config.toml
levels_per_channel = 8
layers = 8
norm = "layernorm"
mlp_ratio = 2
qk_norm = false
layer_scale_init = 1.0
parallel_block = false
positions = "learned"
tie_word_embeddings = false
learning_rate = 0.0018
beta1 = 0.95
precondition_frequency = 25
one_sided = true
adamw_lr_other_params = 0.0028
Rows from block 4, named by matrix and row number. Rows with one number belong to one attention dimension. Each number is 128 + 24 x the weight over its row's rms, rounded and kept within 0 to 255. All counts start at 0. Numbers have three digits each. After the name is the row's rms in percent of the matrix's.
# v: attention query, key and value (stacked) (model.blocks.4.attn.qkv.weight, 1152x384, the v third), inputs 192-287
# proj: attention output (model.blocks.4.attn.proj.weight, 384x384, transposed), outputs 192-287
v.104 089:122128088126146128128128168142176128131156128104140128128128162165137125114145128140111155128072149160128156118149128128104133119142128137128122128128142109154128109123140119128133151128102127106129158188107191128056128084128129117128128170152128127189138201105128128117119128154113118128
proj.104 101:122098128159178107144128076148128115147128128128128139140155063096128128106128128142106128125121128129071128148083128129184112073128120126090128128143110186128122113117136142128103134160128140132149058110155136162151119128128128128136128128131107090128109146118149132128183128095128168128
v.105 071:144055128156121128128112134171155111127153099155148203155166128059128128182128128103065111126128128138128150128128105146128128085160128114165136128128128182098135128098146128106128090110105084128128122128073094117119128105102143148128128166128128128120131128129103116199126128140129128138
proj.105 089:128128126042139115098123097128143128112128147148128074129112124158131128088132169124195171128137128128128128132090170098132128119128135112093128154136058128165112165099071128128146153128128130095132128122128130149100128128169128128128128102107147128128177128128128128101127115111144147107
v.106 082:103128128070128066128141159130128176128138144120137098118164128124125128128144101120163154063137128128128127128110145112111159128122128128117127128178119114128052128161128114087100128128128128120128096155128128029128142118137128128110128192128156128128078108099137109128168127112128128128
proj.106 097:146092128144143128133128118128112077128128174128127128128143140101117093128087128128068128128124078176115175102125128117071175098116128136128118128140090131148182180126128128148126136171128117139103128135153124146157120139128090135147128128128128128177128146128162128161192125128143134128
v.107 085:152084128128153103128128117150176105111158137145128112130128136105128152128160123160122158112099128128128128162093105128181139109128109128151169162152127087096128143126127093128128127129128147106178193128128081092128154155115128098128138128139128128105110128150166173156130128143112128131
proj.107 100:129147128128090119122146104117128102128093086067085099128125128128172105197124128128167128158128128128181067128117128073092123090134138132105142158156155124160128124119128144128104124128105129123160139128098128171073102128133088128167128131128110158128168128128128137128118128168178054126
v.108 085:097128104128177092128128128128091084098128123110128128128128128103166128068057128129108103161128140179146090128128128083112147093149117128108125128128128122116115128128103105128139128128128128222128193128109135135128138141128129089098113124167119120094157112174128100128134128180128130128
proj.108 097:163128111128128156102074128161167128165128128127128119134128140126128108200177182057143117128152172095128117143158128148128128142129088132187128123103150097128099128128128131084128128128128088066128128138155150144169147095128094128164165095082128101128105150148111156123128133087178112128
v.109 103:128128164091128128108095082128096128128097159173125134128128163152106104127140141122128128102128116128150163084084147110128139145132128141128203200128151117123110083128128153159118163128139139128128128128158128127128137121128162128102126128150128116161128162141128149171086128122128130136
proj.109 105:098137138153133146167128114146169109086153098082089113134131128128121158115128095161128105100169075128114102128114113128143126103178130122150086111150106128072150128124146120146128128104160093154169128128128101114095070180128130136128135180182128164128135128128128092099135124128152128109
v.110 087:137161101128138176105146128135128128137109119143142142151104128074113128156135128128108128108190136128176173107117092159112085128128128127153113137128148128084128101096128072083128128128128128122128161158147083128128128143066128128128165141150128114128120115113117117128178138150128128128
proj.110 097:128124149128128133128126120107143128052128107144092144115128128130128128128128146128200128146103138128128128128067189139180118128128101128108098128128128128128157150116100095175148128128127138129133161128128149150066128162182128099128128137140106153128128108112164128128110140128128081128
v.111 098:138170108128165128128128187174177146151128102101128128122128141121159122102169121128125145103070128157128109123128128128128131167134098128117109080128130128146088128156046128125127162124164129077176159137128104128128128199128136099128133128079128128128128171128128113128145146101123143178
proj.111 109:128096108128128077153127099119143073154133128165155116156109157137140143099091128128128128141082128098128149127128146089128145128144142119128147173156148086114140117141181194128095119178101134128128128094131145125126133110097107163128122099142128128128128148140095144128120099156128100131
v.112 102:101108164143112128100142140145139128137184151128137147123137096140080128142039128128106121136090159100128128128128100148155176150160128128128132110139128119110086123128128109108141079150128104141122128152089097128128123151142119137128128108146127134128128071145085127128128128128128128128
proj.112 108:145137150128119153146101128105128136117128109094076092118101172150077128128107085118122186128128131128126106128109128128094117115105128128128128151113110121147113189125128118144162128104178128145128170128127117128128109132128113128147136128128159154090190157131137128136091128128128171147
v.113 092:106198128158116115126128164132128081135098152082103158128088139080133111114201128154141158112128118130128132160151110162128134120128141178128091059175156099140083128145109086128154128144097123128114090125128114188128128124128094087111134073107172181149083128099108135089128142128151128161
proj.113 098:151078141122130142128128111107092113143189128194106125128111128106128171132128128154128138137128204093096137167118156137147088128157175128096140189076156163128104143128132145128106128136128137128128128092181167100158128128080101172141128128152128107099179201128133125104156135173128106128
v.114 090:095127140160106163073128128128147103128128176113128147128116128109166128128119128093107128130092128109128128150143105128128154173128159128083122115120124053108137133105087128155128128128126159128127164110168134112128100157160095128176128128139128093164126098128162128179128126128131144128
proj.114 103:128183160128090122150147089100144167128074090158128151128134141172160105128128128077126121128104128103106128107096128165128086122088128146128155131163128127145132089198128128140128128128135128154128130092106128109086128135112128128092126091159128167128118128126128128128089124128103048127
v.115 087:157105128157128156145114158077120171148091131116128128127100093137148128148128128081158176076128128123128128127207146128154147115168132122128125128138164128095131128128162129137120164128178106098147161096107128136096146128146122128114128128128109179170128128069128163128128138077128128128
proj.115 099:144127156128113109134128128128107096158150089110127128128128183128126128128103128133138113158128134069132129128128128128150151143095150158128147171091077072119099110153076128085128180128128128128082142128128128143128132092062128128128124110128128114157128152140153125134128112167128092154
v.116 083:059128128098128128128154118132183127128128169162131128114128109128128135151180138128167117121152145094128155113112128128155127128089091130128128092098115150132128128097140146079128128139128116150128128128128128128142141117128078080128128133110128128095142131151139128107097144128128136085
proj.116 097:152162128104100128138147150128046146128105083099128150124108145157146128134117152141128151133128085151157128119163128134124128128128158128125128166082163132122174091143128128128088128128118128128116127092139142118128128118162170175095091135147123128062145158107128128127156128157148066128
v.117 090:089128139122128168129156128094139126151126137201128102128156128132110128130118134128136128108113164128142128096104128141125176149128128114128114128167129121128133128199128172137116128128128114128128133146103128058128151115148128109128177128170128128143128092128128115172103133107157128128
proj.117 103:199150093128128131119139139094110159121139124096080151148115140128115102156107128076123128128111073137075128128133110128071108128073151138094185113098152128089121128105132131126133128144128096123098095127112128191141128135110149160112137128132140111091154128128149128142128172127156096122
v.118 088:137128137128084174150128179095119157128127128116153122128088123136091106104163150080128129128139128108131142126111127128105128128128152091132128141128119170154163128171166161085127128159128128153137117136125128107136128128128044128128155156128128128143176146145158128128123122128136148128
proj.118 101:130131128128090128114128128115128128128128125128076159142137153128085150128089111191116117107175078166128091054128114128097128128140128095128096079123112128128074128128128128088143128170128110128079123136115062153134128138128131128075124128138082128097115128128146128128126149128151086109
v.119 095:113102128132150128128101151154128104108144128128128128150108128153141133128149147107076112171078128128128108109113158128141128173151081128179128128128126128135147158112136128140102074128126139128126094131102187123109135128173133128199128147138128170128115132094153128128128131098128110159
proj.119 102:128189160157128128203201080119140127091101073128093120117113128139190107155117111138117128114128115114128128127128088135091088128145093147091128115146128131128128109146095128128137156128128128146114119149108128136128150152189128123114147172140099144128128134128128128128154134128121136128
v.120 091:123085177153150145093153128128140142150146127080128095143134075184128102081054128128084128128181143094128128120128128155139099163128110105102076128128128151135128106128124179128115128128128128140135068166128074128128166169135128195128086157135166126177155128106128128128175128072128100128
proj.120 101:134128135135124083139101128105128158125153128133128084128148122087101114128150125128126154119128156107109083171128148078129128090124144127173144128128088131128109146146114128128128150110106166128128122146159151123164133096088120113124148106128144128121149128128163151156084083128090128117
v.121 080:138169128173128128128128128146200128090128128106138128106136133118121160133128142107128186135186118094171142160085143188128134128094128157080153128128128094128128128159103125128139067109128152189143142128121128149127157128092128128128104128124117112128089128173125072109166128203122128124
proj.121 102:058128087094128128097116104126128076136117152179166143128152117150122128125149126151128128075104128148169128120142128128127169128141128081167086130161147137128152117128128128146106128185128128109128140119128142107111148128166128155087128128128080112132139144095084167128128124097128114138
v.122 086:128074128095110080147128128190128141128138089165121128142134140128128106056132121157124128128081155124128157182128066128177157078128128086128128164163128128094147155140127079105147128173128092128128162110140148128128088094128086102128146126123128162155141107148128138128093119128128105128
proj.122 090:128128110128124128128128128149142133127102128100102128118143128177107134222128131154124099128171128122128131111128111128105128147152113100128129128104128106098083128091128107128128158128151115143128183171102101131128164157128125103128156128128142097096115109128096115090113127128128158128
v.123 090:164071154128167128112130128128128150136128173128106145118085092128127128128128128128128114188116177073128094128141128092167149106128128128128128178158141113052121110117129118173115135128128128128128128156128103150128128098210128128137150095121135105135128132146128110138128114128128110088
proj.123 099:128128128155089103128110166128118148128128128128089155131157140128128114134080128128147127109105096128121128138137092156099095151118119116128156128099114147077115096150128108143107128128128152179087128140128101143100128128113179128128158140095125155128157128169121128128110150120123166105
v.124 093:128153139120125070173125128128128145113077121149168152116173128145128123128140144128156102139087124075139156144096158110144142108126120084104177159105099128093093128128128121141128118128128128117164118128148095128136140128172157104141096133128157142157080130129159128101104141160158145130
proj.124 104:122128090128134144128100153128052090132173145137099143128127128088087121127128165140128128128167163130128128142176113140128151128140157155128084134128157119128149128119177126130074175163154128119128095128114107128097140128139128179128094128126128144086150170128128092148159105128128153134
v.125 084:133164128133129128128128131116144128128114090150118128128128149128128128128128111146086098194128128141078071178128164131128066143132128135159155095128128114122110128145128088128128176157090077126103128083128212121125122074090128183128138128121128122128128133105153128184128102148153149102
proj.125 099:128140154124143146128126106184199128104149137124128128128128128159128174112128136128113128128128143122154148132133128127133128128128152104086152090127116128130102075097098126137121139128131128125144096128128128089137129128065177128128122111128128078128128093160128142128096161128105125122
v.126 101:072128096100157164139160156077128156099098162128128066128128175161171117128162162173090117073151134135084107128111127119128120170128142128128091161128116162197149078116211112152115128128153139122130115136130128086100128128121130128113128095128128119128123128123128136128141128140125101161
proj.126 098:128150128178174115152166112145128139098096128103144165128128128128128153128079128105128128148132082128087141133128128118145134117107128099136169094146150128097162128128087128117128128128128129148123127116128138135128138165131145110128128094128145132160117082149116114128128128136092137147
v.127 091:128132128128128095106118108128113128116128128146107155124149128105092129151172132128148128128128128089128128163128128128141128128116090128121132185124151146185109111143162128128128104137157105128128076128116128128128116128101128082170147125120128182154128102173128128128043128128138128128
proj.127 099:128128128128128163128147128131116083158144128109128117132128128128128128156118128170112119115128089146128128098107086128103128067103169128103155123128128140150110147115128115093128137121118087127142122164115128146143128128128093169136128160148088128121092173144148128119187158106181110073
v.128 107:162135162128141128095128094128128128128128090095128138090128171103150113128124128161122151114137128118180167102128128118142115109103144150128140130116141132134094192104128123133128148132111144126128146093187140149128128128128115128064101126113112155128077110099128081128112111123167104083
proj.128 099:085146143128133138128128167077133190132150113153132157147119197144128078156128113128128111126126139128112128129096082128128170102107101128128155142090128150128114119184113108128176151121128085110136098093128128128128145140149139135109118128095093119128123128116155150103094085101095164129
v.129 120:128110128137124087101142128106076128108128126125146112128154090098140128122146128128109135128146124080128057165151150092162078115134145191099127144158128163143110128126160133128106178128139111128128168128148166137162143132101128128115128157128140128121164128142118077115141108149106095155
proj.129 091:152128134127104145128128128128136070133122128158090119119116128086169128161136150128135128118098128128143093113104126117120130125069119103137162128092099160145131167119155128129154145139163108089091114085095128140161085188144131159128080128112111128152128144153128173128157120102154123138
v.130 122:079191090179128094128128128169128126122147128128163113128128148096123145107098139116136155110128060112156080154166128136103102143141176096145128164137137125140128128159147151150149131150099106129110128130111150114129162137100104128107128138077128108146097128128084128128115127110137125162
proj.130 098:128128162119128159129128128088128128110066083114121128154148128131104167118146107160129098149128128136128139128128112145171128108141128092141178132105173129086105128122128128099143179128119128113128130092128128123128094132122148176164128128157170128092117098112139158097110104128122128118
v.131 105:168142142197172145154078109103152128113103135186128126128128128128095128146128141115112087127128139068112126126087093128128161128143104122128196128151126119053128128092101088129128172128128161161117150128148105122128156130109157130128124136112151089098149127151104115208161131139122143133
proj.131 091:094137128128128118102128161128127162106117121109107153117126128107134085100151069128094128088114128128125118091053128128116101128080112128072128128128134152158128128171162128128148128141110099163128144155147128154111091094140115152088080112128117102128116134084103142128143128128147187128
v.132 105:128128171128116108185128085137128118153134074123139128128154128128177110128100128111128128152076116125152153144128150103123128128116128128159136123098126167100074122149132116120141128112149154107128158093123179091163114128116154087138139057161147141128089114119128091127128114155111140128
proj.132 097:128128128142120156103097119143111128145111114134175128182128162192123146114128097095128101128128150124131135128128096154105162088142108108137128144128119128154161128171098142116144154129098096128120111099128111128074131152166089128117184128128144128094128175087122128127110126074128093196
v.133 104:146152138143128081152138120128116128102128072150128140114147138144100140130089105128177163061119096161145115124102125128136120164117107137128170143154105130134122128158126128083125126170128136134160144155128172116095124078082128135119108131091157107107158123163128167194090127128130128128
proj.133 093:182128128128154091092093075099144139111082107133128089105109128147128123099128124128106101192128127105088129171128128165128128137132169128099115155200105093128128122145133128116083127138089137128128120120162128143128125128138174098128198098171128138117076128128095072128172126141136128131
v.134 127:128103147160112157167099135138175108128123145128151105128128156128144127128128132124089215154128119128128128113167109076119148131118148137154106129128143128128113094109070128128126115128128209103128163142129121147137142105101158084128128103109105144188098186111138139115140094172131092097
proj.134 095:132143128141130139121128165084090128098128147141111159128178128189127124128101107085160093133100108088166128100128107146132105128161119140128111134134175166067128128128128106118118106136133051128128105069130128128121133158128128114128128131144162168131140128128128166101166134111168164146
v.135 111:115128120128128113108121128126128158132110101128175151128181144116090117147107114163080096170128149179128087152136108095141095093132128128165128120119128144112121116163074128124124128128140088149158114146128140128126079162136152109131127098126172128141128128124128102153128128160107128128
proj.135 094:147133111163102134115171128184082106128128105128106124158119128128115131105123135128125128099128130100128128115143094128152128062128135102105120120155157130133136111130187128119150173098095153154075135128163122110075141127138097097136152128144107128109108128128085133125177092127128128159
v.136 110:125128136057128128156120095097169087077128163149113129148088128128128149128128151093109165107115118103146106146079128122143128187128128098164155167091128138110114128103124116077128141123128128101129129142129128087106128128108128163151139128134108077159137128128121128187128123128128115131
proj.136 093:128124128128135099089169134140128151141139128105114142128128118147128113132093073128128138141128128135110165123155097128128139065210077145128093128126155090113092147101074144128128133131133139197145085128151128147128148093116092098103120128125132128086153128128128142149127128084120155118
v.137 105:102131171128126111102119081128160128156168155145128054147128148130092153084128147141170107128154128156109109128128129117128158128168098090171139142128100186132128153128149132081128135144128117110144128160127128133125128128128105128131136139137162080128128098128069147164170128139127135092
proj.137 101:138128128128112113120198179160128121128109088128163093155179166118128137128150128128149104101140086127128124129128096108128128128111115145105162143144155098130096123108107108158086102142115128164136128117129128084106109128092100119116100128128123145151184120128153167094147128150128159128
v.138 105:185128066128089161161123165142128116207179171132128098128103132122137144125134128135122095160088128149136128136128128056110128169128149114135128168128103129108128132147128123128128128126128117128135139123128155131130107128162128123168155128062128132138128094112142128128132120128117155128
proj.138 084:130128128108082128122128128128128128080131128128128128108184128128128096128128128166170170088123096089127132128118128117143148128153153128128128128128128128154159078146116168142128113128149098109129173128128111086105068128093166149128159164163068144168106150128128121132128127095138061128
v.139 113:128128118125145114100125170128084142175128128152128150127128151128133128134128135104110091142060122143128104152128128071128128149133137128166137156111124126104155128143113098128128128128134119128141108128128128128153107141165128130135128112166128125163109154120128108091103128074128128128
proj.139 096:093128126128113128132128079128146083131173140120128173128150128154128128128128155159152143128135115128128171137152139128157113117123087128128150103128107103124128128095173200144088117137128128095141180137138128134120139146103128099136119167104094130128128093128117141156110160152091128128
v.140 109:124128128111151005132169166138097128104190147143181101128178128141128128145087116128128128087080096129140095139123128120117128084145101128105102114143128080128157090131107098137118111128123111096118128128135128103188139128158128132106128141128181128184124121155125120163113122115147128078
proj.140 095:148141162128119154149136107073121096127125128144096128128128128118128105118128093177166093128111076146109128128128128111127128155135128117128169160144131153102128128192111128128128112135128127093128146131156128128128115154109128152155103136128128128099139128128167168128127105122131133128
v.141 106:106173146156135105159166104083102118166128127115128103120128128089135128128143128067128128177152135128159199126147169128171162145134128149108160123134144128128128128139173137143129128128139128095128128128169138157124101128102117162109125105128165119128106128120128092072143132121128155156
proj.141 097:128089145151128176093150139137143128118107128186166072128165131128090157153145132177145128124141102202111084121128128153130128079122128109155144128097106156128110128128087158124128179160128128128130128131090117124155116143128108150128155119100128115128128162165147149067089128086160098128
v.142 099:128098128157078080128140128105099089128128120114125128117174162123105128147128121148128084154128128097128134128131162109132144114128161149129128149128128124129128145145157127097145150137151156163153121121139122186128128091128128074148128085152128128128106128128111123102163128096128113175
proj.142 091:102121117128123128128128073124128113128128146128128154114123112135122128100113073128136125135100129128087129128086115175128128160148169154128123128177128131144128102128114128128188120151096140128141128130133144151121103128105141128128145103119201128123145128098082136064114100126128128152
v.143 086:036134076128169093094123122144128118128128168128128185128131128162128128128133128061123084128119155160148154128125138106142111098118106133106073062130109128102128085107136090128128128139134124128128128114128128116128113098099162090157128128128128104128128128109128086162126145123128128128
proj.143 089:146098109128109128124111128142128139128133123128128128128075128130146128160128175148128180166128143138105110153157176147128128128142187078155128128175059128139128184125149179172082128100095113128114141128134141133128128153142080128128188107128104147125128170182100128123131168129104095163
v.144 105:128082128136155128128128156100163153172150172104083136128147128128114130114104110128110185141079161110106121128140130125153128128128128128110162153135104161128158066145195095056137149161150113059117093128100128087128128138161136148162128150141108128116180144128105127154184096128141135128
proj.144 091:131096154095104113100106081128128128128143143153165112128128123149128115128151128128128128150175074102128128161161164161164131174179128128128128146159127106154128128102110158163089111126160187128157181160138136110128092164073128089121163156110135137144128111132150128128071114128079128128
v.145 101:145114146148152172128128128134072097128106098128128121128107074128133112128128145092122128167108103117107128145142085143136170126108130154122169144130145124106107108100132079104140180143085114101128128161116082132139149151106074084147137055132098099147128174090128170128128111128128122128
proj.145 089:135111144134128105128133128106153126092119074143077153119128128145090154139128202097100085146104152145128127128172156150128100138128115128081115115159130128115103175128164133128092125128085133160128128138134138135128125097141132119114128106102140102128129128128112095112114099150128193128
v.146 113:130128128125083119116124157128128146128108144109128138128108138145063094170104119128128142152128128102150128128142133150128073128123078128128127156090146156116128128103128135128136119128128132096102097149045107128128121174142109114142076128079128128142146116155150080146071147096139128107
proj.146 103:100130134133167128128153115159100128126133103092103170097123107129131148150120128119128128113097175119131157128099128136128151121119149128127128074138128122128092104128114160093128128106119160171137128173160118107128174037113160142146168128150158093128114095068128128128128046128196128129
v.147 099:167102128143128086128108124128108128128169095106112128128197103172169142098153107142176148159105098133115153103141127186107147147128128181081101145128128146119172128128128099128129128100120084095128123148133116127128082151130128103149113116125128128128120128143103103108168166139128128096
proj.147 081:128128121129109131142168128143113095093162128128128128163191128128110130128128090154165128128128089142158096153139155091128128147128153128126130128137118143136121092128088128128128158128128202128103128128155083107135128128091128132136129162117157130105128116128128149064118093128142128128
v.148 108:128170130128076056128128153084066099099103128128119122102128137118128147120108128099168135128128107106128128130128109110128143168091128128128128107174145087128153160179098168128128169091110128114128088128145128167128128185089128145128127123132128135094130176128156164135128124096128114128
proj.148 079:101106140128182128128118082117136146094096091157128090128104163144121168111155137067128082159136181127113161126128138179098128138128143128160125112145128128128092128089144128099128128082128116138150074138102135128157148128126128130128155076128172128128128128128115140116128128177128128128
v.149 111:148178166118150197115128104120128110149135104172112163093110137128121135177128117136139128087134134144128192104094084108111102128114155133109129128130145167169128126128098133128121177157129084142155128164128116132128172128126128136128138102128088128165130128141128152141105133123143128094
proj.149 096:128128101150128128128156107100128128128147128128149128095106170128128096100121113120123149112137083128158128135156144140170098119128155191105111105164190110128159096091164128128128128128128142128143117140128101128085128098135186136116169127128065102128109118130128090127161118086082069098
v.150 105:109150162150128140142141133160128103128123124128150135141144093115135081163165116128122138142101128108139128128147066176145140128117101151128114131135159101089066128160134128109128105117128080086128128155115130136128086134119192128140146128171128155167146128092126114152128128128128107103
proj.150 092:128128127128098153133136107128128124125087129190100097128128149151128128143155182144134090121113173128112208115142128099105128128128054128112138113103125155111148128143152100128119128128101115110122130158148093109128123145154081128128128148129068107128128128127128174098115128147128136128
v.151 120:142185108144085139085128128073145101097128128154143140099128109139104128128203139132098162130147105108157094140094128128165178129128133169128128080128150139135137128128166071054108148167132128128136150128118128103088103148112099128147156128124142103118091079155162163128180128071104128132
proj.151 098:128128090151157090134096128122094132120150109097120154073130082098128118089066095114098151088172164085079096121175066128090128131132167113177128136128101090128128128128128115219138128170141128128113076128128128134167095096128128102114117159106087128128129135128128113132106128115127146076
v.152 104:128100103185173093128107128128128128129136128188128142128128162178128118112171128061094155117137121062128156099128124134128172128117127128158152132128161128094110128108128096148133192133105142128127116165128128128128137110111128105142116149128103128128167169113128141111124128128091116094
proj.152 095:118116152128147157180128128079109128108095128128112152093102169089128150149135188128142103124150204128128148128140147140112128143088128115128120111097064146135138184117128147118125106128134107093128094119128128182128128128128119143097128128109102152157118128128128177128122117128169128110
v.153 107:095125128142128128145140153128101128150128166042143173114128155170101103148174128085095128146128131158122198126091128147107096128152128153128128128127123166128102109128128124128128095120142128128145129173123112125128133077137142128128155128176128128152128144171121109160117128161136142120
proj.153 095:150104146116104128159095136124167132149128128157123127093118104128128128102128128137128124142131160087103150155155204128128119152133128128106102162128162133151128128132132128158155128096091128108129146154128170130128128166134114098151128083100151130128072128086148089108110153168052128154
v.154 099:115150130158128137137116115128149109128164078082123103136149109117102128103128123143099128128155120070140167123149128179128128144129082128128091146106128177118126128116128133165144096128167126128128095128128113098132138095138081080161128128109128128136161128128128111128156128155105128114
proj.154 099:114091120127109128178114134132108128125081126128164132128158128167139128169126125145167167131120108177128082134128117135122141130113140161128146128128068128135112107136128106118124134128128131142128108145103096155131108110128138128130128169160167147158131121104073178080143143085241124150
v.155 092:083138128132159153130134118097157149173144124161100141160155181149115088146077117154128171128135168128097128115107159134128128081116128086128156147142136166059111109138128120074128128180097091115135122116058059128168150128122128128128128128097141118128128128128128128128128128128146128126
proj.155 097:188142109128128130080128128128088140099057070060127128128110156147094139128142128079128069125115071128128105096129095128125108150090134148128128111217128090123128139132166128128068128094145154143112128118172128128105129094128148124095128110128117137120172128127086149140132118128128161069
v.156 093:128106129166133120125121127115165128123140145148141161172171092128137073099128128128128128069152147128132152138128110116133128090144138122128054163128161128128151158130128191090128128117128128128118150132124087128128167079143128128142133156163128128105144128176128176172156124135150128128
proj.156 090:128128156054117113108090101128077123171093169094128085073091138146128160168128128128128128148104121137137114089128154155127128198095128140128132128183086128128140118108146097128103058100178128155128132166151189128163085137128113128134149095074146142184125128127084128128124128106243127139
v.157 098:120169128142156128112144126098144128090128109112150130158162164082150135052073128128092138128151152128137122132128107115128109149139097140083151128141129108130130159076128113143128156128139087128165147101108106170128137146128192152101129134135143084128128188128157128128128128131128128143
proj.157 095:128114166128128172128128163128099142128113090153091121143128128168116098137138146118105128106128128168120088138128120121140116084100124128105115158059109117141129124136132108102137153128166081146115113128128155097121116128145102128090128128160101128101100156133110128128128115131161159091
v.158 094:109128099121155069128143097152079110059110128130147116111128182128128128136089139144176104113165151128068128124101114128160176088128147115158153140169137106128128094128111107128115128128145120092141128090128089128128169138101105128128102104128128101128128128140126138131096128108110142142
proj.158 092:115135128194192128101128128085149153133150148128085114168128114156090128098174177115128148177126105119128128128128128156128128128091128129122142120129128113128090161147162141128128127141110152128138128092119146179128112146128128134142128153128126082128179128128157128130128134155137154174
v.159 108:093165154098118145153095113128122118134121152075099156128128174093093144141128136128128110146132128128160128128103128059086118109128096142150103138113139176176072093128101160128127104117128127130090128101124123160137128128128132104199108107174141115160127115105176128178114115128151128128
proj.159 087:110128152128160128097128128167092168164093125097165119128120140143140125140117086122106128123106128178101138106131107128135128128124127128157085128138128150120103143133138141083128141109136104151128121128155128114128175128141136128077128101080140121128103137104128119116128139117081128128
v.160 104:128100146127185128174119153135129128157137124122149120139128155193170121127140107128124155128128145128103130152128139128140128147128084107128128128128123128105088128155128085128145171128166122128135128099128117145128128074191128086103128118128128177173128128128083128103086128094129128128
proj.160 105:129128128128113103091106073128128128106171128128108167110097112128128128152112140128120107186128128126128103133086184106120098182128152121173102107128128118134189128128103128096128076128156134143128119150117128128115118174122137079180153161130128141128090128128128128138144111128137148142
v.161 106:068094136086148138084098081098103075052134114128128128128148128173108157086159129095118079148128110153158125123128134114128128151128128130092128086128094128146127089128082128128117128151107135128131142128128123077128125123144135074143128112166122120147128157139128156119204128132128128115
proj.161 113:150128128128081135145102103162128136185102139132124128128128151077137095125141128128128172100152128128107114157128129138126128143128154128120128153143136125128173139161109129194192117090138128128100112138110153147148112102128089128071124157107128136129128129135128099130119168093095128159
v.162 111:128128142118128142082194092099128128164098128177114097142103117128117101103122140122128155156093110086093090128111139110128138105112100128104147153118128128134118128128173119135132174128106100104147128108108132123162128038128160119088128151125131128174128132095128128165099140128144122138
proj.162 106:076080135128058098177078126139128085110128136117147159107138128098130197128128154128091103082156167158174128166143086128128128190112128128128147099103086128060156128128070093128128107105119120128109128176128151198128051189128128137166112099099128120088101128128121163100124128128094113158
v.163 105:127128128166145141108128160092095134128121092087129151128128132141114128128155157120096101111180169128128130128179128128128115061098125101191066081115115134172099122102137112103128175143168128174119128084131128165174128128124105128128104101128127085158094111148125125128126121128119128103
proj.163 095:154147128107128128128128128133128119128109120147128112133122128110142169144128119124128135178131128157143109128128128109182110089128128141071169128109104128124139128128144162128107156101076128145128161128175128122112125128128110115163179169087077128166160128128122075131128128159148180142
v.164 106:095165103128139181088128114078157128090151103130128149139097162119138148128148128129128128114112122128141128128128091106128139161135119140128104128150128100093128059128153128117125191116128128129151164166128128103128128162152128101128104145166158112128119161107157128128128142114110139121
proj.164 108:128102147153128143157157113169072128128102124150138125085128090128119143128097131133105128112140124170071106096088160110128107134090163128102128128089067154128115163131117109142128088118142128156128091106091125128173107101121144138116146145098128126161128101128089170116146128128191116148
v.165 105:134180128128110159128130141091089103102114128159128128128172163172165128128128108111128103081102122147106163128128144126116122175128096099130128149102113152128114182108128098073136145115128103169128141085091138163128128160137171117127108128128128078153118172198138149156062128122128128137
proj.165 095:128120152099138128128122084193102160175137152128112116143113087103110128141128128097128168170183142152147101128098129128108094142094152120128096092130117084128135128157074144164128069128174152128169109125144128128157124112157128084160151128117128125133128125102086128128130162128157141146
v.166 098:074128128116156102137128144119128128120128101098128117128062124128163146089128115090128128112132128128132128122155117074128128092111128155128113128157128146128146091096167128077128167133128088123092181128137183147159125150117131098128128091111128128094081128151128128128113116159124128152
proj.166 099:139148128120076153092128128128128121128119203128113128134128125116111098155163148145128135128128112127151103128096156154164128109092162061128105088106134146093181148190101132128123116128128158129133120129132095066080081128128156110147128133128174128128159114128103128128138128093128128128
v.167 095:180128128106128128128172131128106088128128128153125151128128096128129128148128128172157096098128127074128128141129127124126196175103096128093150127132128128096128116101127109128128147128128099128051128128146128128121128162156128128128126128118127165128128121140128128125141104136123128125
proj.167 099:097108138143105128102098119128128171178162166089157152128159118147163128169128114128099152161134128167132084128100129115139128128145172117144128117106128149128128159137079128128143076178128128140155128109113139116128123130128121104128128128133176128128124167127155110128128148155149128128
v.168 096:131140128155128132145138124128111181140154094132098158128148104174108128128128128128155113082177128128071148128120153128100116085128086130128128098134140218128164128102139089085112187112128198207139139165043128131128141128134082150178119083102110109119128155129128116128102128039128127167
proj.168 097:134130136115144128128155157128105089092137103128128105129140128100128114122132136121120128128093107136091146170128153128128143182097128114121056128116078083128125127120128098128097128102140162085153120100133128161140190128142178090110171128163161143128128090144128196128128128128128148121
v.169 104:151165128076129097164170128135118128131159115090099170128111115090139118163180116147117163160098128123104131128086150147078084143117166128119083128128122128134128160166128097158134109128128121134127105128133199155096128146138128147128119119090158132128137152128166135111128128084128165128
proj.169 097:128081128122165077089157161072149128139128087156128106157128128128118128150128158143153128169128142115128133158128128113132125098103110135128133117128162152128133128098080154114128130137118168128128128180149102111128129121146156128128188128128095128128119109105106096112091088128210095128
v.170 116:182107175101111178147166201149149121117120128196143117107128128128078156120132124069128103128127130135111128171128152108143138128126128088097156106141125119134128153130086130101137075128103125128128128105128136140133128175173109117128177156155175128130161056146141128167114110153128108128
proj.170 107:128133113128137128104128090117128122156172135128128111161128128138161084076128128116131174164128084112085128109075128150103128161128152128123106105128148128170128099121152094154167128140143128128128118159129128128106161082116139106062089124181105112135126112128125098174170166093128128149
v.171 095:128080128098115115110128175102125128128130128128128128156091137173143105147115108128113091128090128178114134128124083128097156141128128148128066167171145128155160135113089137150128128128117140128118128128067165167093175169128128128130115102152155159159128128128186117128128128128138110104
proj.171 098:140121137167128154158128095102080096172095159139165128093132128128077164128104171113128202128155130128128136120093145140128131114130155128141154127146068128128128132152155089121128128150158154137145096150155085085135108137091142119128159128090128128128159128116070175147116128089163128165